Rows from block 9, named by matrix and row number. Rows with one number belong to one channel. Each number is 128 + 24 x the weight over its row's rms, rounded and kept within 0 to 255. All counts start at 0.
# convs0: first width-5 conv (model.blocks.9.convs.0.weight, 288x288x5), inputs 160-191, a 5 kernel for each
# convs1: second width-5 conv (model.blocks.9.convs.1.weight, 288x288x5, transposed), outputs 160-191, a 5 kernel for each
convs0.193 [132 169 131 150 133 110 127  98 156 132 136 152 130 149 119 130 144 145 103 143 139  81 125 176 141 124 148 166 103 159 125  80 121 117 116  92 124 140 120 104 109 105 193 126 122 111  82  84 115 107 165 153 124 118 127 187 140 119  96  91 114 117 125 101  95 119 155 150 144 146 121 111 139 143  82 128 147 104 127 120 116 164 146 135  88 141 157 140 118 136  92 143 164 125 139 115 109 142  89 169 167 158  98 123  99 108  92  77 122 152  80 149 106 128 112 132 132 126 135 124 122 142 125 173 103 139 144 114 113 148 154 151 119 122 123 120 135 111 128 186 148 162 127 144 124 160 123 134 134 131 145 108 119 143  97 134  69 124 149 146]
convs1.193 [101 113 133 125 183 144 168  98 147 111 160 125 132 106 109 152 142 145 112 125 143 151 124 118 140 133 135 103  99 113 137 116 113 109 106 156 142 128 161 118 145 145 135 105 114 155 119 129 137 155  70 101 106 141 128 120 147 109 146  99 154 107 150 159 134 159 139 161 176 117  98 106  97 130  86  86 157 159 103 152 148 156 183 199 125 122 132 129 109 165 112 122 151 146 138 132 187 123  96 133 118 187 134 151 153 116 119 141 132 126 153 120 151  96 100 134 122 161 127  78  95 135 149 124 118 103 118  90 204 144 143 131 148 127 133 173 142 142 112 110 131  89 139 159  85 161 151 134 145 147 128 178  95  92 158 149 129 114 118 110]
convs0.194 [ 92 131 154 184 137 126 128 155 171 156 165 115 121 110 131 136 103 121 115 102 117 139 124 150 167 151 116 149 140 123 148 103 119 137 162 116 119 127 137 133 137 133 153 131 135 163 174 181 160 145 129  70 138 139 121 109 117 138 139 110 112 133  74 131  85 140 114 148 116 156 163 135 155 108 111 156 150 137 107 142 142 132 165 157 154 151 132 121  65 156 120 124 136 127 130 103 155 114 148 144 108 130 116 140 115 131 182 146 158 145  87 100 125 123 132  94 151 122 175 125  91 118 146 128 133 115 135 143 147 157 114 122 139 144 159 119 162  98 145 171 114 148  96  97 163 112 117 126 131 118 145 121 131  81 131 113  94  90 112 127]
convs1.194 [ 90 118 144  94 149 103 125 137 157 185 102 123 162 122  94 141  78 119 148 144 140 136 117 136 121 166 135 160 160 163  79  98 188 117 157 143 127 121 130 127 165 180 150 116 121 118 124 101  75 119 128 117 157 103 129 118 148 105 146 124 132 130  95 132 154 127 138 127 134 109 111 134 131 113 120 100 152 128  92 126 108 138 172 113 121 113 112 117 143 138 108 121 145 136 105 108  95 126 122 148 157 115 137 130  95 131 166 163 152  93 150 139 138 153 147 124 132 183 105 141 114 140 161 154  95 180  78 110 116 102  91 142 140 139  74 100 131 182 114 154 118 112  96 115 124 169 150 119 106 151 124 109  78 172 163 162 121 100 133 100]
convs0.195 [121 101 152 139  84 131 100 115 164 129 125 122 126 148 162  99 122 155 163 146 146 122  99  93 147 139 124 160  97 153 154 114 147 140  99 165 114 137 105 162  80 142 146 128 122 119 112 116 130 102 128 138  95 154 132 166 118 159  85 149 161 108 134 100 163 123 156  51 128 142 103  99 113 126 137 119 121 117 174  90 141 140 100 122 149 109 124 118 125 182 118 101 141 146 168  90 132 100 120 113 149 114 149 101  99 172  88 113 134 139 110 100 146 166 145 175 146 119 138  89 120 119  89 109 103 147 162 128 120  77 138 113  80  84 114 131 145 128 106 111 149 119  76 131 124 150  91 148 132 138 118 153 139 114 174 150 105 105 123 156]
convs1.195 [126 128 149 144 109  83 192 108 134 146 114 122 121 178 121 106 133 129 135 128 128 121  96 133 135 137 127 103 168 120 138 119 122 146 161 123  99 102 105 101 139 117 117  83 113 121 126 111 145 141 123 163 100 103  96 132  75 130 121 156 114 182 171 127 120 168 138  82 151 161 166 109  73  92  77 124  70 126 106 149 133 138 117 167 108 141 121 140  76  64 130 112 140 161 150 129 112 145 133 120 164 136 154 125  89 122 154 146 120 180 102 162  98 108 128 135 162 145 142 105  70 147 143 143 159  97 120 133 151 112 112 157 184 164 145 114 154 139 107 101 135 124 124 132 102 131  69 124 126 148 143 163 141  81 132 118 147 144  95 185]
convs0.196 [ 70 143 115 115 152  85 150 132 119 150 132 119 127 144 161 138 115 101 130 140 117 113 162  99 146  99 118  96 161 163 139 182 112  99 140 114 152  75 111 117 121 107 113 110 146 142 155 163 130  65  96  91 109 140 108  94 128  95 172 138 142  87 131 132 116 106 156 165 110 126 154 115 138 106 140 156  88 126 120 153 156 105 129 140 112  86 193 115 139 121  89 136 123 153 133 128 192 122 126 125 165 122 143 115 171 145  90 112 137 159 118 110 126 112 155  92 129 115 143 165 145 110 138 124 113 105 146  96 144 101 114 155 115 136 144 140 146 142 152 133 155 103 137 130 106 138  73 161 119 116 119  81 149 175 149 139  97 114 154 132]
convs1.196 [152 158 113 152 114 178 161 127 180 126 149 105 111  87 106 182 136 123 159 128 128 141 161 114 153 104 154 116 181 151 121 163 184  87 116 139 149 155 140 164 139 117  99 137 109 169 135 137 121 116 132  65  73  87 115 164 155 120 128  85 119 149 126 129 157 104 115 190 119 123 146 133 132 129 147 128 130 130 120 100 109 139 104 132  84 116 123 163 142 138 121 142 112 137  90 110 111 164 111 147  99  90 127 139 121 137 129 129 126 141 104 109 129 117 139  96 110 121 109 176  97 130 144 150 120 129  78 142 114 168 160 157 118 146 133 130 121 115 126 121 180 124  92  99 133 117 156 145  91 123  95 168  77 160  93 105 135 135 125 112]
convs0.197 [140 103 159 147 166 165 112 153  95 143  95 132 133 132 106 109 148 154 107 126  81 127 104 158 131 186 152 117 146 114 154 177  96 110 138 104 104 177 103 119 140 140 161 152 118 132 123 150 134 128 122  99 144 174 105 116 119 159 142 124 107 119 146 130 162 154  88 105 141 115  75 137 146 129 133 100 103  90 133 139 138 121 138  99 110 144 115 164 143 107 105 122 143 183 159 158 113 145 167 118 119 111 141 115 156 131  99 121 166 116 126 104 123 178 132 162 137  95 109 118 138 109 147 138 118 102 112 135 141 101 116 114 120 124  96 148 151 125 102 156 106 131 137 112 130  98 172  88 139 115 109 145  86 103 135 131 131 126 168 112]
convs1.197 [158 163 121 135 111  81 139 173 117 153 147 156  94 140 141 131 128 128  76 123  97 105 147 140 146  87 116 142  90 130 140 138 115 117 138 126 122  92 164 101 113 149 142 145 115 162 146 144 133 125 168 132 112 112  86 163 106 107 128  86 118 112 146 163 126 108 151 176 101 165 127 132 120 105  78 132 155 167 124 139 150 125 124 126 175 114 135 147  82 165 142 156 147 111 131 121 104 113 153 119 107 148  90  92 146 129 105 141 100 101 101 118 104 132 116 121 129 171 177 109 123 105 106 145 148 154 152 100  96 161 114 140 151  95 162  88 157 161 101 160  75 133 129  94 108 152 114 113  91 147 134 105 144  93 134 124 147 125 155 114]
convs0.198 [144 120 192 137 105 121 137  98 133 146 115  93 162 122 126 145 103 135 134 142  97 166 106 153 145 119 161  71 134 112 129 105 125 156 156 123 160 149 155 139 135 125 134  91 142 161 158 111 147 164 103 142 108  93 169 130 121 136  87 104 102 130 164 145  99 166 127 141 149 144  93 140 154  78 126 121  96 141  98 132 110 119 152 110 137 144  91 161 146 143 125 127 180 110 171 142 153  84 120  97 189 126 128 119 120 162 126 142 153 125 107 139 133 152 145 140 133 111 147 195  76 126 121 106 124 136  98 141 154 111 105  83 115 142 120 137 118 123 151 170  93 183 163 131 133 117 122 104 126  89 119 119 135 129 161 145 129 142 138 161]
convs1.198 [ 91 115 156 154 115 147 144 125 116 131  61 108  93  99 137 102 138 123 157 139  68 161 126 173 129 129 176 156 128  95  99 141 138 150  83 132 124 106 135 186 122 144 113 114 131 138 133 121 109  82 156 104 115 117 142 135 126 142 124 145 114 141 120 140 125 144 127 167 107 144 112 144 148 115 118 118 146 109 167 132 139 101 131 189 153 106 179 148  93 121 146 122 110 144  98  81 123 149 115 151 114 105 128 169 100 111 128 120 111 133  95  98 121 102 115 102 155 147 149 139 170  73 154 158 137 117 108  86 106  83 167 164 121 121 119 111  83 147 142 143 146  93 107 112 118 116 151 134 100 142 166  99  95 136 136 142 125 104 143 113]
convs0.199 [125 151 107  92 118 153 133 107 120 154 100 125 137 123 162 151 151 118 151 134 135 137 130 131 148 123 118 115 142 131 152 154 100 161 134 110 175 103 158 114  94 130 130 145 104 116 125 141 108 149 130 131 120 166 182 112 105 152  98 104 106  82 114 120  89 178  99 148 119 124 148 142 126 111 117 139 108 152 141 130 102  96  89 146  99 126 150 143 143 118 126 173 104 158 148 137 113 162 113  97 144 132 130 134 126 125 115 140 126 196 139 173 149 121 133 148 111 108  79 146 113 104 106 141 139 134 149 123 148 138 131 131 121 122 141 132 139 159 130 117 152 140 138 128 182 123 137 100 149 144 156 131 109 149 129 119 109  96 122  92]
convs1.199 [143 141 166 121 103 177 100 105 144 135 126 131 177 119 188  86 112  91 115  95 119 141  89  96 102  96 113 116 120 141 144  88 134 146 149 119 112 157  98  85 121  80 101  82  65 104 141 132 122 149 183 131 141 180  99 148 127 168 117 138  94 127 148  98 111 126 138 136 111 153  99 137 167 145 128 129 150 106 100  94 145 111 133  95 125 140 136 144 104 132 146 176 131 194 163 171 104 123 130 104 143 149 106 133 148 138 120  91  78 111 102 123 123 107 113 108 110 144 130 103 112  94 121 113 101 140  98 147 121 127 111  84 117 145 115 127 103  89 134 110 124 105 130 165 129  57 100 146 111 133 145  68  93 107 115 118 147 129 133 136]
convs0.200 [ 86 133 119 121 118 153 103 109 161 123 141 176  99  79 107 107 114  95 117 147 121 130 132 126 174 131 109 110 114 110  84 185 144 106 173 142 137 114 101 129 131 161 158 158 154 130 102 165 113  75 140 146 112 124 125 131 120 111 109 157 103 138 177 130 161 122 133 104  67 135 145 124 160 179 128 145 129 114 160  71 127 152 201 139 139 125 100 143 164 147 141 105 105 105 177 136 105 110 127  83 163 109 127  52 202 123 112 133 130 144 110 144 129 126  45 143 111 121 135 170 183 117 113 149 204 134 117 127 129  99 151 119 141 122 144 123 132 110 113 129 117 114 135 175 152 120 137  66 129 129 184 144 115  89 116 154 151  98 127 175]
convs1.200 [144 125 114 162 205 109 115 166  82 151 158 154 154 109 119  91 186 125 107 159 123 136 150 156 154 173 108 146 138 120  80 151 106 110 155 138 132 118 119 112 144 168 181 147 116 127 142 119 118 101 142 161  95 138 188 144 129 125  75 158 116 112 165 131 133 142  81 129 130 150 137 170 133 124 156 129 151 138 108  99 126 120 167 122 138 155 109 167 150 114 128 135  96 135 143 115 149 112  98 137  95 122 161 168 126 151 156 160 137 163 161 136 171  93 142 125 144 110 115 117 159 105 164 125 170 129 140  88 134 153 152 136 135  97  96 177 153 117 135 117 152 166 168 106 109  99  92 156 113 105  83 126 136 139 119 158 126 107 129 116]
convs0.201 [109 102 133 152 137 152 124 141 120 137 163 161  58  84 179 101 109 112 128 132  96 117 153 126 101 109 158 144 144 143 163 148 103 136 135 122 137 109 117 139 103 152 181 164 153 144 107 131 136  85 103 153 109 116 103 149  65 137 139 117 128 159 165 126  84 128 133  74 149 126 182 120 155 144  96 161 103 124 102 136  99 152 114 146 102 150 153 138 112  97 164 137 122 135 100  68 123  97 102 122 117 139  95  96 147 115 164 127 139 156 112 117 151 147  46 123 136 128 150 150 132 120 151 162 123 128 123 106 119 140 141 117 120 110 130 141  99 102 131 141 112 132 139 112 137 131 118 140 105 140 138 174 106 137 151 105 123 122 138 135]
convs1.201 [154  97  96 130 109 128  94 150 150 128 101 152 147 105  93 146 117 144 124 150 107 131 118 142 137 115 190 114 136 142 100 149  91  82 105 149 127 139 135 113 139 131 145 175 111 128 115 132 146  83 127 148 117 123 142 139 139 130 132 154 108 101 166 164 132 165 178 134 155 131  87 119 155  79 136 195  94 100 128  66 143 141 130 107 132  85 108 127 134 138 110 136 118 127 180 161 115  86 110 159  98 133 136 106 140 165 138 125 128 131 189 165 118 138 113 131 106 154 134 108 108 169 145 153 119 115  73 129 145 163 170 114 110 123 158 158 183 131 114 111 164 137 139 133  84  99 148 128 131 101 121 124 140 118  99 121 144 131 123  84]
convs0.202 [112 127  96 117  96 154 136 145 138  92 117 126  85 102 180 143 104 126 136 120  64 106 131 113 121 106 140 120 128 144 126 134 138 125 125 138 147 107  92 157 130 148 129 121 113  95 123 155  93 143 128 116 125 128 101 138 107 145 176 103 139 136 126 155  98 129 115 104 159 119 111 119 209 101 101 134 149 109 108 156 121 130 129 141 146 130  93 143 111 108 114 144 167 128  96 114 157 129 108 114 183  62  93 130 125 125 142  85 112 107 107 124 118 143 151 137 101 122 167 121 122 140 119  90 159 131 162 140  82 107 117 154 144 126 140 110 130 154 114 185 112 132 168 127 132 169 106 115 124 112 135 126 130 133 136  74  86 174 122 176]
convs1.202 [142 122 134 149 161  91 152 136 141  83  92 120 144  94 114 101 142 130 170 120 148 100 118 134 158  96  85 137  96 106 133 164 165 105 125  95 142 129  66 144 141 124 129 161 130  91 145 142 154 158 124 144 130 131 139 145 128 123 117 148 118 131 119 125 115 112 102 158  88  87 121 111 166 154 134 137 161 146  85 109 134 109 147 101 114 121  97 134 153 143 112 113  94 111 123 128 109 112 116 118 123 124 161 128 120 122  99 106 105  91 149 125 124 139 108 134 209 115 110 137 109 126 169 157 139 130 135 128 118 104 101 143 140 157 122 128 115  92  97  84 155  74 103 156 163 138 129  87 126  98 212 134 131 121  98 112  70 118 118  68]
convs0.203 [150 138 175 112 110 122 136 135 118 120 101  78 106 126 125 111 114 137 125  99 140 142 103 106 164 177  92 128 136 115 148 126 136 116 111 142 113 114 109  74  92 112  81 134 128 118  91 107 124 104 143 105 124 126 179 169 152 136 160 153 155 112 125  87 113 171 112 181 152 102  95 132 165 134 156 129 117 152 168  99 125 110 112 105 135 136 154 114  88 136 100 123 145 144 164 145 152 130 169 143 115 138 131 119 138 143 119 118 178 125 111 114 121 149 123 119 138 123 155 118 113 116 121 119 124 126 154 146 104  99 170 160 139 162 135 166 126 154 105 152  98 157 115 128 125  88 132 114 134 136 165 130 122 105 169 114 109 152 133 166]
convs1.203 [104 142 106 178 105  83 162 136 123 125 160 131 100 119 138 141 113 125  93 118 136 140 111  98 108 153 122 122 154 127 115 123 156 100 107 179 139 144 136 125 138  98 134 136 118 110 126 106 133 103 133 126  93 123 129 160 157 155 123 117 128 140 116 118 117 112 155 132 138 139 116 150 113  97 110 163 156 110 155  92 173 120 173 129 149 145 119 131 157 135 138 144 153 151 134 162 111 140 116 144 103 151 134 116 103 109 146  91 156 103 104 122 166  73 114 153  90 166 127 151  96 146 131 125  83 134 149 124 105 100 138 160 155 159 110 134  96 124 152 101 185 129  78 150  84 117 189 141  91 158  70 112 118  98 110 144 101 126 123  82]
convs0.204 [103 144  94 110 100 146 107  88 152 111  83 155 139 134 138 118 115 118 123 143 156 123 129  80 127 129 146 111 130 104 114 176 117 119 152 186 105  89 138 161 102 118 173 115 140 126 135 119  64 124 129  98 118 105 115 114 122 122  94 155 121 105 100 104 126 152 123 135 168 120 158 146 130 183  81 130 136  99 115 162 117 138 111 125 154 151 135 129 168 152 126 137 123 131  96 154 144 124 112  95 133 134 103 153 145 133 127 124 143 156 152 119 116 132 105 122 125 130 115 139 118 126 123 101 132 125 113 155  83 142 161 122 171 100 171 155 113 111 161 114  97 147 139 136 102 104 135 118 148 122 157  80 155 156 109 124 120 128 154  91]
convs1.204 [109 122 100 142 124 127 179  85 133 134 119 129 138 130 141 111 115 117 148 131 103 124  94 138 127 119 129 107 161 122 100 142 189 118 114  86 114 108 125  99 130 112 106 142 118 132 150 128 117 170 106 104  76 123 153 163 134 119 130 105 161 101 103 121 127 155 154 141  88 102 150 112  77 120 107 144 141 170 123 135 130 124 109 149  72 130 146 107 139  91 141 113 153 121 137 163 115 167 117 146 108 121 134  86  85 127 121 108 112 171  59 149 145 130 115 121 170 144 120 138 137 116 146 140 102 130 145  91 151 115 130 103 164 138 147  86 161 132 161 142 175 169 133 144 102 130  86 143 122 133 120 135 159 114 131 127 120 120 103 182]
convs0.205 [181 146 148 168 155 106 101  91  94 128 141 125 138 116  89 114 104 160 144 155 137 142 178 123 114 130 121 185  89 140 131 123 171 125 121 120 160 175 126 164 103 190 137 130 115 114 127 105 132 141 173 132 144 137 128  99 125 143 160 167 133 164 142 151 106 141  57 173  92 111 144 147 139 154 142 133 122 122 117  95 148 160  95 140 154 143 158 116 133 126 109 140 130 115 153 122 159 127 155  99 102 101 108 105 119  91 116 104 112 132 107 121 123 125 158 118 122 145 133 127 103 147  98 111 120 142 167 125 112 183 171 142  96 174 128 109 205 133 157 126 143 171  68 125 114 141 121 132 114 111 116  97 100 122 108 117 106 130 134  98]
convs1.205 [ 83 129 130 133 134 193 114 107 161 117 158 176 103 110 149 118 130 134 119 207 111 106 111 121  79 141 169 133  98  95 108 158 114 107 115 137 143 134 109 145 144 123 126  88 110 156 150 117 113 141 133 132 130 124 175 167 116 144  99 154  98 136 125 137 141 132 139 125 137 122 122 170 157  97 132 153 117 117 108 130 111 169 131 148 141  87 112 120 128 118 122 123 135 147 150 100 118 130 146 123 139 154 133 129 158 145 171 132  99 123 122 127 103 129 135 127 167 141 146 145 124 145  98 128 149  58 169 149 105  64 143 150 138  84 148 122  30 148  76 120 138 137 102 132 100 126 112 149 110 125 102 160  95 151 130 137 141 129 139 140]
convs0.206 [102 133 116 118 106 125 116 128 161 148 119 134 125 114 123 126  60  92 133 116 146 113 143 107 139 168 143 135 158 156 139 146  76  99 129 115 138 124 160 166 117 129 122 135 132  71 110  98 103 164 132 164 142 152 129 143 136 136 105  89 144 147 123 173 152 153 116 103 119 126 106 125 139 147 144 116 126 120 158 124 120 123 144 136 131 153 160 124 121 134 149 162 156 139  91 108 131 128  94 120 123  98  74 115 113 138 142 159 105 118 142 115 108 169 149 132 171 141 165 155 140 133 157 139 127 136 101 132 118 127  87  97 128  96 169 139 110  90 103 100 110 145 151 110 116 126 159 126 125  95 127 125 109 144 126 121 125 129 125 143]
convs1.206 [123 160 119 115 115 127 153 132 120  75 116 100 142  95 185  76 163 155 142 140 137 115 107  83 144 121  71 149 106  98 110 123 142 121 166  85 136 114 125 171 154 138 125 133 126 104 130 116 115 141 180 155 122 121 149  69 111 105 133 117 123 150 134 113 136 145 151 117 114 173 131 154 132 113 131 150 121 136 120 107 116 144 128 121  84 138 137 129 136 152 129 136 124 115 132 139 114 156 122 146 106 139 161 168 131 155 138  98  83 117 109 164 132 109 141 126 110 145 180  90 185 171 124 147 138 143 130 171 169  97 127 124 138 139 146 162  93 121 112 122 150 145 203 141 134 133 129 127 134 117 123 112 136 149 139 137 125 139 151  81]
convs0.207 [163 155 151 131 145 146 129 149 148 144 124 119 130 105 156  97 106 107 127 108 142  98 133 170 166 104 121 145 112 107  92 135 113 102 125 110 141 132 121 128 130 118  97 123 165 137 126 157  75  94  89 114 103 128 177 124 109 134 117 111 140 107 151 126 124 120 110 109 114 137  85 110 136 119 148 125 125 156 119 161 143 109  98 117 203 135 144 137 109 147 148 115 130 154 166 110 101 139 116 111 141 124 125 160 106 112 151 129 108 122 156  91 115 114  82 127 123 118 149 131 130 111 148 138 134  81 109 103 161 135 148 117 201 153 139 154  80 134 130 101 107  96 160 114 109 150 123 109  99  99 145 139 119 164 132 118 148 124 121 133]
convs1.207 [131 103 120  99 107 170 145 132  98 148  79 159 139 140 103 143 112 184 111 150 191 149 133 161 100 131 112 112 123 140 171 109 129 108 159  79 154 119 110 108 116 145 133 114 149 134 130 121  97 114 135 118 153  95 115 114 150 159 111 126  99 121 137 115 145  93 151  80 150 122 122 142 104 143 109 161 126 110 138  98 124 136 134 110 129 172 126 118 132 141 150 120 133 132 122 134 148 111 186 123 137 105 137  93 134 128 110 187 123 147 136 141 113 134 110 157 172 149 157  93 133 119 102 139 100  96 140 189 102 132 192 124 138 154 147 172 119 110 164 100 124  96 102 145 130 141 139 107 113 131 137 124 136 167 151 129 126 130 146 123]
convs0.208 [128  59 140 147 129 136 181 130 131 138 128 122  98 150  89 119  74 131 126 127 170 159  89 140 139  78 149 121 152 142 113 134 100 129 151 167 160 120 168 152 126 124 104 133 130 130 135 121 172 152  93 146  95 127 123 100 117 132 125 178 138  81 121 107 154 122  91 126 168 110 180  76 130  82 108  98 143 134  97 108 156 130 130 131 111 119 161 124 126 152 119 112  75 156 140  89 128 136 123 109 128 124 158 151 102 120 102 114 120 150 144 120 124 116 129 177  92 111 156 100 164 156 124  88 146 174 173 126 112  99 135 174 169 140 163 144 111 122 151 160 116 158 105 121 128 172 152 129 149  68 126 109 159 101  98 119 105 146 163 123]
convs1.208 [ 94 153 123 124 137 135 118 119 108 102 178 135 178 117 143 134  99 142 116 134 132 132 164 140 126 117 130 134 115 115  96  83 151 160 101 153 124 134  99  72  81 144 125 126 149  76  87 143 113 124 110 117 125 142 122 111  89 116  95 162 148 134 120 104 171 119 136 112 148 141 118  96 136 132 189  87 133 121 136 156 118 109 117 122 121 163 124 141 101 120 136 121  90 111 124 149 154 146 134 134 122 115 116 106 111 135 122 121 144 115 137 121 132 128  71 136  60 115 166  92 173 121 118 149 174 126 156 117  95 101 169 124 189 215 183 112  91 125 108 135 108 123 143 148 132 170 122 112 148  80  97 162 150 156  86 115 128 122 123 110]
convs0.209 [147 110 149 128 102 115 140 142 142  80 129 156 112 144 151 154 100 178 128 120 152 126 154 160 138 109 137 110 125 165 137  75 118  96  97 149  81  95 124 166 140 134 134 148  99 129 104 178 152 144 114  85 140  84 151 108 143 121  92 134  94 118 153 125  93  97 128 156 109 120 123 133 156 103 106 124 142 141 134 153 150 112 136 108 104 147 116 139 114 134 140  87  93 127 124 110  88 133 150 161 125 123 144  89  87 149 140 156  79 140 109 128  73 141 135  96 119 122 141 139  97 104 109 162 121  85  80 143 125 139 175 140 154  93 116  85 101 150 114 146 128 124 152 141 143  79 128 117 102 120 136 140 132 123 110 102 124 106 100 138]
convs1.209 [107 108 150 126 124 122 160 136  90 121 111 114 115  96 161 166 132 118 105  99 132 121  89  93 128 108 119 113 137 123 129 104 137  69 127 101 151 113 133 111 127 141 126 125 151 178 134 115 117 102 170 121 116 140 123 144  98 122 129 114 100 137 136 103 141 160  86 136 103 126 121 114 143 112 130 121 145 137 163 127 139 131 130 117 154 131 121  96 104 170 143 134  97 163 140 156 132 102 113 139 140 101 125 113 125  90  99 119 155  81 122 117 127 135 167 150  84 136 141  88 159 103 127 149 114 104  95 107 142 178 117  73  70 110 117 113 105 132 138 114 118 177 104 118 139 128 146 105 108 145 106 129 151 106  66 128 120 131 144 135]
convs0.210 [128 101 177  94 147 119 137 134 126 149 119  90 134 146 108 151 118 126 124 122  96 154 136 131 103 123 153 108 157 120 123 102  93 127 126 138 114 127 138 111 164 137 125 120 142 151 132  72 124 183 133 114 170 122 122 145 106 100 157 135 181 165 131 137 148 141 147 128 115 160 151 132 109 144 115 133 114 120 124 132 146 102 140 132 124 151 137 129 132 129 130 128 139 111  89 123 159 100 149  89 126 167 125 137 113 166  89 119 110 196 154  79 103 127 100 140 142 131 143 171 142 144 110 122 116 133 147 103 158 103 114 101 151  62 104  95  88 130 129 119 120  88 138 140 123 159 115  99 156 122 103 138 162  59 122 132 200 127 107 121]
convs1.210 [158 141 149  97  98 137 157 179 125 134 142 113 136 117 139 148 159 143 190 157 129 168 149 130  95 145 115 134  96 124  92 100 150 148 110 137 100 144 129 143 143 148 104  81 121  82 114 130 113 153 132 137 129 169 134 136 130 155  96 131 136 150 144 164 152 107 153 162 133 131 105 107  90 142 108 119 131 145  92 106 137 109 123  77  87 138 101 102 116 175 109 120 144 146 105 132 142 121 125  90 106 132 147 105 176 125 126 160 106 119 110 135 110 173 127 101 137 185 138 134 108 114 181 115 148 137 164 129  88 130 148 100 170 101 154 122  96 114 132 162 127 145 149 121 199 144  89 178 124  84  99 114 131  53 198 132 127 142 140 153]
convs0.211 [144 105 119 109 161 155 103  93 131 149 108 109 139 129 133 152 139 103 149 164 105 139 121 126 132  85 104 182 116 133 136 147 112 111 115 173 132 134 132 102 181 114 169 128 165 103 135 126 125 158 116 117 164 156 131 136 111 152 116 131 131 125 140  98 140 145 114 119 143  89 131 174 115 124 146 101  99 102 123  63 144 131 111 169 157 123  95  84 176 134 142 120 128 141 146 142 140 136 124 123 124 132 120 131 146 132 149 133 135 133 123 122 122 139 117 151 151 150 106 127 152 168 145 138 165 131 141 147 118 105 151 114 142 174 114 147 138  84 146  92 122 161 122 130  90 137 107 127 108 116 115  84 119 132 130 161 186 119 146 132]
convs1.211 [ 97 150 130 112 108 176 114  86 118 174  85 111 130  95 139  93 122 100 101 108 115 148 121 160 140 135  94  88 172 122 142 131 148 112  98 135 123 148 113  88 129 131 122 141 129 100 133 131 150 139 170 153 174 101 117 162 112 141 152 135 114 147 125 122 125 123 117 111 133 122 103 128 117 191 153 153 143 132 178 162 120 119  80 129  86 138 134 119 120  99 114 128 150 125 119 135 121 142 118  85 140 136 142 144 129 133 108 116 134 147 113 182 158 116 136 125 149  89 153 120 175 138 159 153 161 161 130 110 134 180 141 163 157 120 142 148  91 136 109  77 106  98 119 124 160 100 147 126 118 151 163  97 124 149 101 140 149 132 146 131]
convs0.212 [113 104 105 151 133 113 113 131 121 124 102 154 129 154  68 135 137 124 183 181 124 100 144 102 121 141 147 115  94 147 123 124 136 183 111 165  76 123 133 125 117 118 181 135 112 143 150  94 148  87 149 106 144 100 168 117  98 133 127 187 147 127 138 143 135 157 120 105 143 131 119 124 107 136 127  95 133 146  92  65 118 120 108 142 122 129 107 134 135 124 110 107 116 128 143 143 153 123  88 124 132 148 104 127 150 154 153 121 101 166 117 138 124 106 104  78 128 132 110 161 101 179  94 152 124 153  87  89 136 106 128  84 122 126 163 129 132 114  90 133 197 110 162 117 107  70 151  79 137 138 115 127 111 124 147  93 142 143 149 114]
convs1.212 [ 98 124 139 158 132 133 124 132 140 119 111 109 134 130 135 123  84 127 152 117 140 127 122 145 138 134 114 169 151 105 145  83 106 128 141 122 121 167 191 156 120 135 150 141 124 179 108 116 130 127 149 114 101 102 139 154 157 133 162 115 152 145 120 142 131 118  69 118 100 145 142 158 135  91 124 167 151 149  88 142 143 146 130 124 119 167 104 147 155 128 156 143 120 144 137 101 138 134  97 108 118 119 162  94 151 145  98 113 140 155 139 138 170 104 178  92 148  95  88 149  94 115 133 128 171 163 116 162  91 134 138 136 119 140 128 133  91 150 127 120 121  88  74 146 164 175 146 175 132 133 160 157 136 162 104 126 146 133 141 113]
convs0.213 [135 137 218 119 105 123 117 136 116 129 114 114 143 146 115 170 129 119 127  80 131 167 147 113 117 102 136 129  78 113 104 141 145 131 143 129 159  94 135 115 102 120 122 136 145 141 102  89 127 133 107 122 160 104 180 125 116  89 118 125 143 116 140 121 146 111 130 154 129 132 121 153 101 111  65  61 127 130 129  98 183 128 122  74 123 106 125 102 145 119 138 112  93 136 128  66 170 157 127 145 139  96 131 154 132 128  90 105 107 116 117 138 181 112 175 138 141 164 114 109 143 127 125 143  94 126 104 100 155 113 168 140 120 141  78 125 110 128  92 113 186 113 151 156 126 152  86  52 141  88 121 169  86 121 107 108 117 137 147 163]
convs1.213 [124 131  65 146 128  96 117 100 125 103  88 139  79 136 159 105  91 104 121 116 149 176  93 149 131 108 125 107 160 158 169  84 118 150 118 156 150 100 151 122 123 105  96 135 139 129 127 146 123 134 134 102 127 174 113 164 175 129 137 131 126 119 153 148 112 108 154 143 124 143 103 144 121  86 130 104 135 144 130 141 128 131 100 101 141 141 119 149  86  97 157 150 137  99 146 108 146  94 111 127 177 115 109 138  98 134 109 121 133 158 137 113 143 145 136 119 162 106 127  86 139 117 156 130 127 108 117 127 158 140 140 101 133 137 129 109 116 133 112 106 124 132  93 194 193 156 227 161  96 142 119 104 146 141 108 163 166 160 141 132]
convs0.214 [157 107 116 136 115 131 121 140 125 111 109 151 126  92 153 128 155 147 158 165  99 118 104 117 109 104 112 160 107 153  87 121 126  85 111 125  86 128 143 108 130 167 139 168 152 133 116  86 145 130 124 147 143 128 157 138 137 184 124 125 127  97 127 163 127 110 157 171 168 116 125 106 159 141 135  86 137 179  81 145 152 136 118 170 156 158 109 120 116 111 129 103 128 115 115 114  99 125 130 135 132 112 122 135 100 116 147 131 185  95 139 129 131  97 112 122 128 136  99 125 170 130 140 110 152 142 117 157 105 132 145 137 145 110 148 127 101 154 110 139  84 129 108 155 111 124 154 170 147 137 100 166 133 118 158 128 125  92 132 136]
convs1.214 [110 113 142 114 136  96 131 107 140  98 102 108 138 138 152 150 112 119 107 169 161 117 129 101 134 137 153 104  93  92 204 111 153 103 161 161 167 142 138  86 111 100 139 123 143 126 156 152 132 140 139 124 160  95 125  91 118  98 132  87 112 149 133 122 131 123 143 147 130 103 163 136 125 101  61 120 143  79  77 172 131 126  75  92 142 197 167 115 166 145 118 112 124 109 155 107 115 111 132 113 153 162 188 159 111 119 176 134 132 144 150 173 134 120 145 131 148 127  95 133  97 111 140 139 118 120 153 128 142  68 104 121 143 151 126 136 107  77 147 125 103 144 105 155 120 135  93 123  80 174 147 116 140  88 130 156  88 139 145 134]